config = dict(
    encoder_fused_qkv=True,
    shampoo_beta=0.95,
    one_sided=False,
)
Rows from block 2 of the encoder, named by matrix and row number. Rows with one number belong to one neuron. Each number is 50 + 12 x the weight over its row's rms, rounded and kept within 0 to 99. All counts start at 0. After the name is the row's rms in percent of the matrix's.
# fc1: MLP up (encoder.blocks.2.mlp.fc1.weight, 1024x256), inputs 128-255
# fc2: MLP down (encoder.blocks.2.mlp.fc2.weight, 256x1024, transposed), outputs 128-255
fc1.212 122:27 36 23 48 42 26 46 40 30 81 25 46 53 73 53 42 54 68 63 61 34 40 46 47 54 31 43 55 41 53 64 68 72 57 34 59 39 62 56 37 38 54 42 35 55 51 63 46 23 52 66 48 64 64 43 55 67 44 43 41 50 37 26 39 66 55 59 55 55 70 43 48 63 52 73 44 62 78 64 48 47 71 68 31 36 60 62 38 33 58 70 55 45 56 44 51 66 51 56 56 49 45 70 46 42 48 49 52 50 43 41 50 61 55 24 45 56 38 47 41 49 44 27 54 38 57 57 35
fc1.213 141:61 72 48 49 62 70 61 37 54 45 66 58 51 35 59 44 44 36 44 33 59 17 35 25 62 56 50 61 37 71 52 26 33 79 32 42 49 43 57 40 43 32 52 49 54 46 57 35 55 33 54 31 36 62 36 66 37 61 52 31 32 90 67 26 41 48 47 44 52 49 55 43 46 45 40 58 54 61 57 58 58 41 44 62 52 55 44 37 50 24 65 37 42 48 46 57 48 26 39 48 54 56 54 47 48 48 67 49 51 49 41 48 67 38 53 32 63 45 38 55 39 58 45 42 62 47 63 36
fc1.214 096:49 65 38 63 49 54 33 52 48 23 30 48 59 44 47 44 46 37 40 71 45 63 57 45 57 48 37 57 46 42 47 33 35 31 65 45 46 43 51 54 44 50 45 66 45 68 47 46 48 56 25 47 63 65 59 37 48 54 55 66 31 99 38 32 37 42 60 73 54 42 63 51 48 40 79 50 55 42 49 45 55 60 46 28 61 65 37 48 40 55 46 71 56 60 68 46 39 66 53 60 61 71 43 48 48 48 48 46 56 57 52 33 54 58 45 31 50 67 50 57 56 44 30 51 70 54 57 56
fc1.215 091:46 78 40 54 49 38 39 56 29 62 58 32 62 45 37 41 63 49 52 61 50 64 30 40 46 46 44 44 40 36 49 77 59 40 37 48 60 52 63 58 48 51 52 24 49 52 58 58 43 68 51 37 45 76 55 60 42 40 94 40 56 45 20 54 48 63 64 58 50 43 21 45 42 42 62 42 60 45 48 49 47 48 47 77 72 29 60 42 34 52 70 56 51 44 50 37 50 37 47 36 56 63 68 34 64 60 75 36 45 19 43 47 64 46 55 47 64 56 25 75 44 58 56 31 52 29 50 51
fc1.216 097:70 73 53 21 59 70 67 54 54 57 41 45 39 40 51 49 57 47 37 37 38 59 54 70 61 42 44 56 55 27 61 51 54 72 47 54 40 56 56 54 67 46 41 51 45 42 49 31 46 53 49 54 50 53 47 42 51 63 27 30 78 59 61 42 52 26 65 50 52 60 43 70 40 29 43 48 45 69 61 43 39 58 32 40 66 70 50 58 66 49 66 60 55 33 82 49 47 60 40 68 37 53 57 35 45 67 70 52 68 46 57 38 35 52 61 37 41 34 32 33 44 64 39 47 47 42 52 71
fc1.217 080:46 59 51 44 65 50 37 26 45 79 61 42 58 70 50 43 18 67 32 49 40 44 46 44 36 43 64 45 50 46 43 35 62 46 46 57 49 46 49 73 23 72 36 60 43 63 55 66 61 48 41 47 55 44 67 62 68 65 70 52 54 59 43 51 63 46 43 20 55 50 55 49 34 48 55 58 66 58 48 44 66 46 63 58 42 53 42 34 52 36 43 25 34 34 69 42 58 59 63 41 63 06 53 45 41 69 58 51 72 43 50 50 54 56 47 65 60 49 63 57 49 53 60 49 62 27 64 62
fc1.218 102:49 46 53 52 34 64 52 60 55 75 51 19 48 70 63 25 34 63 51 65 44 60 43 39 54 52 51 62 63 28 46 28 52 57 61 46 61 63 27 43 43 36 37 65 34 33 41 53 56 56 47 45 34 33 38 59 48 39 59 41 40 32 60 37 59 48 34 69 41 35 46 44 44 12 59 45 39 45 50 35 54 40 58 48 61 37 43 66 47 41 44 52 37 58 57 49 48 57 49 38 56 57 48 39 53 41 27 46 74 61 40 25 49 33 50 49 31 35 45 60 45 40 36 49 25 52 43 38
fc1.219 129:46 69 53 50 40 30 69 44 40 40 41 30 57 42 62 39 46 70 46 48 43 42 46 67 40 54 43 47 66 14 56 44 47 57 45 39 56 54 73 10 54 37 83 52 49 37 51 41 45 56 47 59 60 38 38 52 48 51 57 48 49 38 61 53 45 47 43 41 44 56 52 50 17 37 39 43 54 42 45 38 66 63 63 31 61 57 34 42 64 68 52 44 59 47 27 44 45 51 67 29 48 57 57 54 43 49 52 35 47 44 50 38 66 47 46 51 41 59 48 55 68 34 43 50 53 55 48 65
fc1.220 092:35 62 56 26 52 50 56 68 53 48 49 53 27 36 56 50 63 36 34 34 42 60 74 51 49 46 38 26 39 32 42 57 64 57 38 48 39 50 56 47 56 56 49 51 38 49 51 50 20 76 58 35 65 56 47 42 61 36 81 35 44 48 45 39 52 61 57 68 37 54 51 37 59 35 52 58 70 58 29 65 44 65 73 44 52 50 37 53 52 55 26 58 54 41 47 51 41 48 59 61 56 52 69 57 51 54 63 53 42 61 50 51 45 29 61 63 33 61 52 47 64 59 56 37 61 40 52 42
fc1.221 090:67 45 47 44 67 65 46 44 50 39 36 54 59 63 52 45 66 60 41 46 52 45 54 33 32 47 52 50 57 64 32 45 37 55 48 48 38 50 57 39 27 53 44 70 42 56 42 41 69 66 55 48 47 52 61 48 60 58 45 56 48 59 47 53 68 50 51 73 48 50 30 35 58 34 32 40 56 56 21 48 56 43 79 62 59 58 46 70 37 64 42 25 51 61 50 64 41 40 55 43 62 61 64 23 55 59 38 54 53 32 50 72 57 18 28 36 61 82 61 50 55 50 51 71 66 39 65 68
fc1.222 084:54 50 68 50 63 45 51 66 27 37 49 33 69 35 46 17 38 36 36 38 72 43 61 62 29 72 57 46 71 68 12 76 50 43 39 69 72 53 63 62 72 39 38 48 72 53 35 76 41 32 45 38 32 65 45 37 57 51 60 58 71 45 39 61 40 60 32 60 65 37 38 64 39 28 46 65 41 35 48 50 61 41 56 40 38 47 48 39 60 59 45 28 44 59 74 48 43 45 61 33 34 67 61 46 65 56 51 41 51 43 50 47 31 36 56 51 45 38 78 60 45 56 59 27 67 46 53 56
fc1.223 090:61 68 49 48 52 34 49 47 37 66 60 35 50 38 45 36 59 37 37 53 39 31 51 53 52 63 66 47 67 37 46 27 68 60 53 52 42 56 65 60 33 56 45 46 54 57 62 51 52 49 53 55 42 78 40 40 41 53 44 47 47 39 46 53 50 38 72 66 53 51 47 52 50 60 53 42 55 58 53 46 57 48 48 62 62 31 68 32 49 22 60 30 49 59 57 73 59 52 60 63 59 51 58 46 64 40 50 32 62 35 56 42 22 77 51 58 64 39 42 47 51 37 53 35 49 51 51 45
fc1.224 092:49 61 36 35 16 41 56 83 46 46 59 30 30 55 53 35 53 51 37 45 29 45 52 59 35 38 49 54 40 16 60 39 68 37 50 52 38 38 37 23 65 62 45 50 45 35 37 67 63 40 49 45 66 56 39 43 78 60 59 49 45 50 55 31 32 57 48 56 48 45 37 57 18 76 66 37 47 82 65 44 43 55 48 49 33 42 67 46 57 53 54 45 50 80 56 37 57 42 64 45 37 50 44 36 42 54 36 59 38 43 55 52 52 55 38 70 57 52 43 48 58 65 36 61 47 57 75 31
fc1.225 087:70 58 72 46 71 66 17 23 27 55 52 73 49 52 45 52 46 58 30 60 56 46 43 47 46 42 61 60 54 50 20 45 52 29 43 29 50 50 54 45 26 64 37 44 59 38 62 25 60 33 47 56 39 45 47 40 51 41 29 35 23 62 53 58 37 42 31 59 65 34 52 34 46 66 47 69 63 56 39 41 63 65 52 55 41 59 49 62 50 51 37 51 52 33 63 71 56 47 47 56 46 39 49 52 51 60 50 38 59 45 49 44 69 56 37 51 36 59 49 46 66 39 62 52 59 23 65 46
fc1.227 090:54 76 29 57 66 54 50 54 54 34 63 34 38 32 43 59 58 45 63 55 64 53 38 45 47 34 40 33 69 66 44 19 35 50 47 53 67 60 27 87 52 45 33 41 39 60 36 59 67 93 47 65 57 55 46 43 53 69 43 32 64 47 30 55 34 48 51 54 27 48 50 56 44 53 46 61 55 48 55 36 51 69 58 49 55 37 54 47 45 62 52 53 49 67 47 37 54 43 42 51 73 74 39 37 54 54 56 50 59 28 41 63 49 66 49 54 45 54 64 53 49 47 41 51 48 50 50 77
fc1.228 082:59 61 48 43 13 60 59 67 40 58 47 45 46 52 65 50 56 52 45 65 72 61 45 36 48 55 39 46 35 53 51 55 54 35 46 58 39 53 48 64 49 51 62 32 66 69 83 40 51 50 52 52 52 44 32 68 35 84 57 41 48 70 45 50 30 37 46 51 53 44 45 37 39 40 60 51 52 37 51 28 46 27 52 63 55 38 46 35 53 52 50 43 52 68 51 25 24 32 41 25 39 39 46 57 38 65 57 65 52 39 33 51 31 45 62 70 46 48 60 34 50 51 35 45 29 40 71 40
fc1.229 083:50 43 48 28 69 50 65 53 33 66 61 51 55 49 53 53 43 60 50 34 65 55 55 44 36 41 66 67 29 56 59 54 56 49 50 57 64 48 46 35 51 59 38 57 45 35 58 62 36 46 54 64 69 54 53 53 49 40 37 44 44 46 67 70 60 43 56 46 33 35 59 33 47 34 47 48 58 51 36 88 80 46 65 93 39 58 53 79 19 46 36 59 54 53 60 55 62 58 49 25 46 46 37 55 56 60 54 79 44 32 54 66 47 62 46 44 36 54 82 58 41 50 62 36 60 49 48 43
fc1.230 143:16 64 47 48 67 48 35 52 54 43 40 40 44 43 48 48 65 42 44 59 58 40 37 55 45 36 57 54 54 62 44 40 62 43 44 41 70 53 48 53 51 39 72 49 39 64 30 62 43 82 49 51 39 71 49 33 39 44 58 39 51 53 47 76 43 49 48 50 58 75 47 50 59 73 65 56 43 28 57 69 33 55 52 25 46 62 51 42 66 45 52 64 54 53 38 66 53 18 68 31 43 48 71 56 42 42 61 47 59 51 52 66 40 44 55 62 48 33 58 53 59 44 54 48 68 49 54 50
fc1.231 125:48 53 44 42 34 77 50 27 27 58 48 59 55 52 17 54 36 37 52 41 62 62 48 50 55 52 45 33 54 34 44 54 49 66 50 56 73 64 45 72 49 60 81 33 67 54 83 49 63 38 56 75 41 59 50 58 52 56 61 36 41 57 57 39 55 54 43 42 30 38 49 57 57 57 46 45 55 35 54 55 49 58 52 34 58 47 54 61 67 67 52 57 41 41 55 39 51 43 81 39 32 61 49 72 51 59 68 52 41 59 38 58 49 31 69 48 53 69 41 28 62 45 43 47 49 50 60 33
fc1.232 106:43 47 46 47 40 69 65 49 45 56 44 64 27 55 61 33 48 61 34 55 66 50 63 60 42 28 53 44 57 42 41 75 44 62 55 61 46 37 49 58 70 41 71 57 45 52 82 43 56 47 40 69 47 34 38 63 44 53 45 47 39 55 39 38 35 90 61 50 41 29 62 61 63 59 59 53 41 42 55 63 68 61 59 57 67 40 42 56 79 36 54 56 42 48 34 58 70 52 48 46 58 55 60 40 49 79 46 64 50 52 39 59 45 70 52 53 53 68 49 69 68 52 35 50 50 63 53 61
fc1.233 084:54 67 39 52 44 39 69 58 67 55 47 51 49 64 46 40 75 49 36 70 38 69 46 59 43 55 49 44 62 53 46 44 57 53 43 55 54 52 52 64 27 57 52 43 61 39 56 52 61 45 54 39 37 29 19 52 56 60 56 27 52 18 56 68 40 42 60 41 35 52 61 59 61 38 36 33 53 51 59 59 49 27 58 72 66 53 50 60 45 60 57 46 33 49 57 55 50 39 43 59 77 35 41 43 72 42 53 45 34 43 49 56 36 46 53 73 33 65 59 39 34 69 41 54 36 56 58 38
fc1.234 085:37 67 43 65 37 42 61 56 37 56 44 53 68 63 62 27 68 35 67 69 59 54 34 65 56 57 67 52 36 52 59 61 34 16 44 45 47 36 58 52 38 40 49 62 58 36 48 60 44 46 54 57 25 44 57 74 32 44 60 68 62 42 74 32 29 34 24 57 49 40 49 62 44 24 26 56 44 50 55 56 36 45 39 51 43 56 71 58 38 54 54 64 55 60 65 68 61 44 71 64 60 42 67 57 64 43 31 52 66 59 35 52 62 54 66 48 44 51 39 76 24 55 61 61 30 35 40 46
fc1.235 093:57 60 33 54 58 41 56 46 73 60 39 45 35 57 49 38 47 77 50 45 57 61 63 65 33 38 69 38 61 76 21 38 55 43 39 37 48 59 56 52 57 47 29 54 50 32 57 52 53 62 45 49 69 43 39 52 66 32 73 46 18 55 34 75 33 68 52 33 47 50 60 47 42 44 42 55 56 59 63 43 46 48 54 44 39 56 46 48 35 35 51 46 41 69 38 55 58 59 57 26 42 59 46 51 59 43 61 53 44 55 25 53 58 61 57 56 49 52 57 23 55 40 40 53 37 61 61 52
fc1.236 120:51 43 57 68 58 47 47 75 57 49 62 54 39 34 47 56 66 48 49 48 37 41 39 40 58 38 70 29 28 63 65 67 63 34 54 64 31 46 67 53 64 49 39 55 70 44 39 47 66 50 35 34 57 57 47 41 48 49 45 53 45 57 36 65 49 40 63 42 58 47 72 44 41 56 36 37 57 74 37 63 30 56 50 55 41 52 69 28 49 49 65 69 57 51 54 41 38 69 78 50 66 46 75 58 60 53 71 43 66 39 76 73 48 72 28 49 59 61 58 26 48 47 44 61 54 60 33 54
fc1.237 129:52 49 54 37 46 64 54 69 47 58 50 51 50 56 62 37 59 68 79 45 74 49 54 37 47 67 49 55 60 44 49 64 31 54 49 32 52 34 57 43 54 59 44 70 40 62 30 42 54 61 56 71 31 49 43 47 44 30 38 60 63 53 43 54 72 34 26 33 60 45 56 39 57 49 46 55 60 40 65 39 46 54 45 33 54 52 49 39 36 53 48 50 36 49 43 53 56 42 31 48 42 43 61 59 55 38 43 34 36 46 71 46 55 37 47 62 65 42 49 45 47 27 75 81 50 42 39 54
fc1.238 118:35 53 70 61 56 45 30 49 46 63 35 57 56 61 49 48 34 55 67 28 49 58 54 44 67 35 43 53 35 62 42 42 61 41 35 49 46 31 50 36 53 37 25 55 52 62 47 60 51 36 17 35 27 76 51 78 74 37 48 31 41 40 57 46 52 52 54 47 67 52 60 52 63 72 79 54 54 42 49 46 59 51 50 62 46 58 26 47 39 64 48 45 70 63 48 44 38 43 49 40 37 46 52 61 65 37 38 35 53 49 46 41 60 67 56 58 59 54 35 68 57 46 19 48 54 45 56 62
fc1.239 079:62 50 41 58 49 58 58 43 51 50 57 55 59 70 54 36 59 51 43 53 76 50 43 38 51 56 58 60 42 51 27 46 42 52 66 56 75 33 51 68 69 39 45 51 57 46 43 47 72 43 45 60 56 56 55 43 41 37 43 60 57 70 65 44 47 50 51 39 52 49 57 54 50 52 61 59 40 54 31 51 70 55 24 32 78 28 66 60 44 49 61 43 55 65 57 42 59 76 63 71 48 42 38 58 53 35 67 37 51 40 32 56 47 48 55 45 46 37 57 42 57 48 61 54 56 60 47 50
fc2.212 114:39 55 49 43 64 48 59 70 81 36 59 60 28 47 66 56 40 49 35 73 52 50 62 58 43 50 46 70 41 39 54 39 46 53 37 62 42 42 21 51 64 58 64 60 47 35 39 54 66 31 49 54 64 62 47 39 41 56 53 56 32 51 31 55 37 76 55 48 40 46 61 46 56 48 48 56 34 71 64 51 45 46 50 72 39 50 47 71 51 52 51 50 40 61 38 63 48 52 71 43 49 43 56 62 65 51 65 69 51 42 50 41 48 36 28 49 48 61 53 88 59 59 80 44 74 44 27 55
fc2.213 106:52 43 45 72 47 54 64 62 73 62 57 71 59 42 47 58 43 39 49 41 48 55 60 45 54 50 30 61 52 68 41 60 47 63 43 54 47 74 61 53 23 44 40 30 58 50 47 56 40 29 29 35 49 51 24 45 45 57 44 59 51 31 74 33 46 74 42 53 36 48 43 39 51 62 48 67 33 49 72 53 32 56 50 52 56 42 42 88 57 41 53 57 41 34 52 48 33 50 57 74 78 50 37 50 61 51 34 47 53 44 60 48 29 47 37 66 52 30 54 37 52 36 57 54 47 42 45 53
fc2.214 131:52 54 37 50 64 54 34 45 68 41 69 26 42 44 34 51 61 43 53 45 42 62 44 46 47 19 80 44 23 66 32 57 45 38 29 53 42 44 78 27 36 46 58 63 39 50 59 69 64 21 61 54 43 48 52 56 55 67 49 32 38 46 68 48 56 43 36 70 48 41 47 56 50 42 51 22 20 58 57 54 48 63 53 58 31 66 58 31 43 58 53 80 24 34 48 41 66 47 53 56 43 54 48 35 39 40 56 40 56 47 47 49 32 58 53 57 52 18 28 34 33 45 62 59 48 64 50 46
fc2.215 092:61 34 48 39 59 41 47 60 78 55 36 55 63 47 28 36 36 41 45 72 52 50 53 34 47 60 56 56 39 38 43 60 53 55 43 45 40 42 53 52 28 33 64 55 51 43 56 50 57 65 44 54 52 43 46 74 69 55 79 62 45 43 48 41 44 12 46 31 48 60 43 28 57 54 44 71 42 42 43 38 69 49 65 33 57 44 64 22 55 41 40 50 64 67 46 45 42 73 29 33 67 60 65 59 59 40 74 33 55 26 44 40 39 52 72 45 73 26 64 55 46 45 33 41 65 41 62 38
fc2.216 105:59 58 44 51 45 48 46 51 47 36 73 28 43 38 38 34 50 60 52 50 30 65 56 32 35 29 50 54 72 75 35 23 56 57 44 35 60 58 67 60 32 43 61 50 70 39 42 55 58 77 42 61 36 48 53 65 58 51 73 44 57 51 54 65 33 30 54 69 31 32 49 23 55 49 37 43 48 62 34 58 56 56 57 39 67 39 60 52 18 51 58 45 53 44 59 65 59 67 66 39 56 53 31 49 49 59 61 43 55 66 45 48 75 19 52 56 56 59 43 57 42 40 59 66 31 55 48 48
fc2.217 090:47 38 56 44 52 47 35 43 35 56 65 47 55 48 44 52 44 52 64 43 56 59 58 46 40 52 73 64 46 60 47 31 45 58 44 56 68 68 56 44 18 66 41 43 55 55 45 53 47 45 36 42 46 49 41 29 64 39 54 66 45 46 41 37 39 56 38 54 48 47 58 75 37 74 20 46 35 40 29 47 36 30 58 55 69 42 48 45 40 32 41 59 55 36 51 34 31 61 51 53 46 39 61 48 47 49 48 48 31 26 30 48 42 52 69 67 59 60 37 56 63 48 40 39 75 72 62 52
fc2.218 094:45 54 52 39 31 42 47 43 44 47 40 37 61 58 65 52 39 61 35 79 40 46 77 63 40 52 22 37 20 51 32 61 50 65 45 30 52 55 44 44 35 53 57 39 38 47 59 40 38 54 40 42 37 61 57 49 74 45 50 42 52 45 59 39 53 59 63 45 27 42 33 38 59 63 73 44 52 36 64 51 69 53 37 45 55 73 40 74 53 31 37 52 46 45 50 45 74 66 60 61 52 62 26 39 52 46 57 45 45 52 47 69 62 35 48 50 29 47 42 54 49 42 69 52 27 55 67 50
fc2.219 109:58 50 56 53 46 56 32 32 50 40 49 75 51 65 33 51 38 40 53 52 62 59 27 47 65 52 54 44 59 53 39 48 56 36 26 56 64 15 54 50 34 52 63 48 46 71 53 67 50 63 61 71 63 69 39 40 44 47 43 47 45 73 48 50 53 29 64 46 44 40 41 47 46 40 52 58 46 57 51 69 45 32 28 72 39 54 26 59 36 53 69 62 52 49 34 34 53 35 53 38 37 59 53 56 45 67 42 66 43 62 40 53 60 29 61 49 48 30 51 53 25 40 50 58 55 42 52 30
fc2.220 092:42 50 58 59 53 63 31 40 58 68 32 43 48 64 71 46 65 30 61 45 42 43 37 50 71 61 59 47 70 41 32 71 50 43 46 65 66 30 61 19 59 52 51 42 48 70 47 47 51 38 63 64 33 68 51 52 46 45 31 41 53 65 34 53 51 57 39 46 43 33 50 41 32 55 53 60 44 67 38 41 69 31 20 64 43 59 48 45 60 55 69 65 72 62 50 50 47 65 60 49 59 62 70 61 48 26 37 54 34 44 31 44 56 57 35 54 75 44 50 73 60 50 77 38 53 62 46 33
fc2.221 098:56 52 48 33 72 60 43 61 70 32 57 69 50 66 41 43 52 40 57 34 31 74 63 31 27 63 66 44 62 47 45 51 49 47 37 60 58 50 51 46 46 60 40 44 43 61 70 48 51 64 56 44 52 45 44 51 61 49 54 35 65 61 48 48 46 58 43 55 57 43 71 22 86 52 56 60 48 56 66 51 58 84 46 57 60 42 47 63 71 52 47 34 62 30 44 66 40 62 46 24 56 34 58 51 43 39 42 30 40 82 56 38 66 30 58 32 46 46 54 42 54 41 54 45 69 49 63 28
fc2.222 099:41 39 50 46 39 59 39 37 61 42 43 57 66 40 65 74 63 35 60 59 66 66 41 50 57 62 47 50 53 31 56 45 68 60 54 38 32 42 52 21 44 53 33 50 39 45 64 50 49 52 50 27 48 63 62 44 65 38 32 34 66 42 40 32 41 70 31 49 39 38 59 68 60 54 57 31 43 44 44 62 47 69 64 39 37 59 47 40 27 24 41 43 46 42 51 54 62 48 39 53 34 65 56 63 37 49 51 64 50 44 45 55 54 63 52 51 35 62 70 32 56 47 51 28 53 38 31 42
fc2.223 087:72 66 55 51 50 23 54 71 59 41 44 52 45 61 45 46 58 56 46 29 49 66 47 64 67 53 44 25 68 46 59 51 52 31 31 42 42 68 37 67 56 55 45 45 47 60 31 51 45 40 45 45 42 44 62 45 51 52 51 37 62 36 47 32 52 29 36 50 57 73 53 52 45 50 66 49 56 53 42 43 49 72 54 60 66 36 68 48 45 27 58 52 56 49 58 68 63 46 38 14 61 56 42 47 58 32 53 69 48 68 45 66 41 40 46 56 47 50 33 49 43 50 50 30 30 41 28 55
fc2.224 091:36 72 49 54 47 37 58 38 55 66 44 49 59 43 53 56 41 44 41 32 43 63 47 23 52 35 61 61 57 50 25 53 43 78 41 58 50 38 50 52 64 54 64 40 38 52 64 67 49 57 38 59 37 39 54 55 41 47 54 52 41 36 61 55 63 51 49 54 44 45 53 71 59 37 59 27 48 32 55 45 44 64 49 64 35 54 37 56 24 42 35 49 25 42 50 48 54 51 53 44 51 31 69 53 69 54 48 39 37 75 44 58 15 51 51 44 43 64 46 54 38 39 40 77 42 39 36 71
fc2.225 087:32 58 53 51 55 49 45 58 18 58 62 61 68 31 51 52 21 58 47 41 32 78 53 41 56 46 67 43 57 71 70 70 56 35 17 47 51 57 53 68 40 57 51 51 49 62 18 47 28 43 35 38 38 56 54 61 64 66 52 67 71 43 40 63 41 86 52 49 38 52 56 60 43 43 51 53 47 51 58 41 61 54 55 45 44 69 49 46 39 47 37 46 36 52 34 39 52 32 27 61 63 42 39 35 62 47 47 46 45 42 39 62 56 51 67 63 43 39 37 59 46 48 54 53 68 72 50 52
fc2.227 090:44 46 48 41 56 28 51 48 46 62 51 58 21 71 53 61 65 32 36 41 32 54 63 42 47 45 31 64 56 54 51 55 38 21 38 46 72 40 50 63 33 37 56 51 31 38 39 49 34 71 56 62 52 44 38 46 44 55 37 26 30 37 46 51 65 55 63 37 38 67 51 62 39 47 23 44 65 64 56 46 68 43 58 46 54 52 61 50 37 62 56 32 57 50 39 67 52 41 39 54 60 21 53 37 57 36 49 52 49 30 47 30 45 70 40 37 52 45 35 45 47 57 44 49 55 58 85 66
fc2.228 090:36 43 53 35 73 46 24 43 66 59 34 68 55 18 40 58 47 51 72 55 50 12 34 62 63 50 40 58 48 55 43 53 52 43 33 21 53 49 57 67 23 48 50 33 45 57 41 44 31 49 47 43 73 45 40 54 69 50 70 46 65 69 28 38 50 64 53 46 69 18 47 64 25 64 58 60 69 45 53 32 51 64 65 40 51 59 57 51 45 45 46 54 42 57 48 59 54 47 68 54 38 59 30 30 48 34 58 24 41 47 53 38 49 45 59 52 48 55 50 35 68 42 59 53 50 57 58 65
fc2.229 089:41 53 57 46 46 70 49 65 52 46 65 74 52 55 51 54 49 53 60 49 52 50 32 47 38 39 51 34 42 29 46 48 41 60 51 41 42 51 57 57 58 62 53 65 47 53 44 34 55 34 40 48 43 49 52 56 41 50 85 46 41 41 53 73 49 65 55 64 42 50 50 63 54 31 47 45 48 41 54 51 38 48 79 41 28 58 82 40 63 58 41 46 50 37 38 67 56 09 60 29 67 39 66 63 48 45 45 32 58 54 56 71 63 60 73 33 28 30 72 68 59 46 54 56 51 55 38 52
fc2.230 116:37 49 65 52 36 40 27 59 50 51 46 56 30 47 67 28 53 54 39 50 50 44 53 26 54 46 55 46 32 46 53 52 51 44 37 51 44 67 79 56 34 56 51 64 52 36 44 47 35 79 48 60 53 39 47 43 50 50 75 52 28 44 26 32 58 49 48 52 43 55 49 54 49 42 36 68 52 59 54 59 39 50 65 57 55 53 39 40 62 48 64 59 25 58 29 60 46 32 43 69 55 50 61 42 55 40 60 52 38 50 38 45 59 54 64 48 55 36 39 67 51 53 31 44 57 49 20 54
fc2.231 115:49 37 43 55 52 40 63 32 56 45 54 41 46 44 31 37 41 33 51 33 68 52 50 15 57 33 57 60 57 81 57 40 59 72 58 56 49 35 60 40 28 31 59 31 33 48 36 68 60 42 38 52 44 52 40 24 54 56 51 52 55 43 48 67 76 74 43 30 37 64 55 47 39 47 45 48 57 49 59 49 69 54 45 57 64 71 51 61 41 48 76 51 44 41 51 62 66 68 72 18 63 73 63 62 54 51 53 43 48 29 49 45 54 65 68 53 64 44 56 61 47 51 69 60 59 62 38 52
fc2.232 136:49 34 39 44 54 54 50 28 40 74 62 32 33 54 36 75 49 42 45 38 39 42 39 60 63 34 51 46 71 56 66 42 45 45 49 46 59 61 54 67 34 49 44 47 63 67 80 37 53 51 55 46 70 44 51 59 48 62 64 52 70 63 64 70 43 49 63 62 43 63 50 43 40 38 43 45 43 79 64 64 37 44 52 66 40 66 56 59 49 45 50 44 53 50 32 35 52 51 63 64 31 46 45 54 44 44 50 58 53 58 18 58 55 31 50 52 35 66 39 40 63 63 34 47 31 64 54 61
fc2.233 110:38 44 69 35 44 61 71 56 32 35 40 59 49 46 60 54 59 55 56 50 40 48 54 30 64 62 42 54 64 60 55 39 49 53 64 68 50 35 47 63 65 39 53 55 40 49 47 31 35 61 28 43 57 40 50 45 51 65 46 66 50 73 28 61 43 48 54 56 40 50 39 53 40 51 50 47 66 58 32 68 63 51 53 52 61 55 50 61 60 33 40 47 72 63 45 20 36 69 52 53 45 92 52 50 35 49 45 49 54 40 48 51 71 63 31 43 57 63 67 53 52 55 62 53 47 58 46 47
fc2.234 084:42 56 48 45 37 69 41 49 42 61 32 48 52 48 44 61 43 48 44 52 82 56 56 41 47 51 59 60 31 29 56 48 40 67 41 67 39 35 45 35 41 38 50 40 17 66 40 65 59 62 42 58 48 47 62 48 46 58 47 33 35 58 48 82 48 29 48 58 30 52 54 57 44 44 61 46 56 49 69 39 59 31 56 36 45 45 70 36 70 50 51 48 56 31 70 61 51 53 28 74 59 43 45 55 54 40 48 69 57 42 57 53 55 60 48 49 59 35 65 39 65 51 47 59 48 65 47 58
fc2.235 100:56 58 44 45 53 49 44 54 78 62 65 37 54 60 53 52 57 50 46 51 49 38 52 65 57 40 49 77 63 47 38 50 31 56 45 44 74 51 42 57 34 43 52 53 58 68 36 57 47 58 43 39 65 57 47 44 40 37 72 65 50 53 33 32 41 37 63 47 39 48 56 50 58 45 24 57 50 63 39 56 46 42 48 63 89 37 65 64 50 62 31 64 77 45 59 40 20 57 70 40 62 40 33 44 51 63 58 66 67 33 28 28 46 46 37 52 65 55 66 53 33 51 54 49 34 78 42 44
fc2.236 113:62 47 34 17 39 69 50 40 57 52 53 38 53 46 48 57 33 40 58 63 25 34 34 68 54 56 22 25 38 40 51 33 56 38 61 43 73 54 71 47 54 76 47 45 48 25 68 44 44 45 48 41 54 68 37 48 47 62 47 19 74 50 43 26 47 56 52 67 50 61 29 41 55 46 61 57 46 57 51 45 42 47 56 50 39 61 40 53 53 55 49 46 56 35 44 47 55 44 55 64 37 56 52 40 35 49 55 65 55 50 30 73 33 49 54 57 41 71 54 47 71 44 39 57 32 62 65 67
fc2.237 113:42 53 49 48 35 37 57 49 35 42 43 31 46 34 36 49 61 30 48 46 62 36 39 54 48 53 53 46 45 67 58 50 51 64 51 58 69 49 48 58 42 49 62 36 63 55 49 56 48 50 37 46 57 57 19 38 52 28 68 46 51 47 64 51 38 85 69 60 57 25 27 61 59 34 56 48 41 29 67 59 60 36 54 68 55 66 61 39 47 35 70 36 31 36 52 54 57 39 62 38 37 55 58 57 37 59 64 12 38 73 60 58 61 59 59 52 52 60 47 61 40 54 52 99 49 41 45 42
fc2.238 112:30 57 58 72 50 60 36 34 51 21 72 38 58 69 54 42 68 46 49 59 56 46 53 57 36 48 63 64 38 57 62 61 51 44 20 44 62 64 55 44 50 55 46 27 43 42 58 25 51 44 57 60 38 47 55 40 64 64 49 45 65 54 63 44 58 61 46 52 51 34 59 43 51 55 48 54 36 50 27 55 57 74 45 33 61 48 38 33 45 67 65 29 28 59 36 34 63 31 71 44 59 51 41 40 42 49 59 40 42 53 44 59 56 37 61 43 36 65 17 35 62 48 57 62 60 23 38 81
fc2.239 088:58 70 65 53 74 31 37 61 60 35 44 56 59 45 58 20 39 65 47 60 33 57 58 38 77 53 48 68 61 60 41 74 49 39 45 51 53 58 32 54 71 50 51 48 59 41 62 43 46 54 42 59 53 50 63 54 49 38 61 35 53 51 36 61 46 57 45 38 37 60 54 27 50 46 43 66 45 72 54 51 62 38 42 35 46 39 62 60 48 31 38 50 59 54 51 64 52 57 47 70 62 33 60 55 56 69 49 39 61 55 41 36 49 63 32 27 32 52 57 49 57 73 68 59 43 34 54 48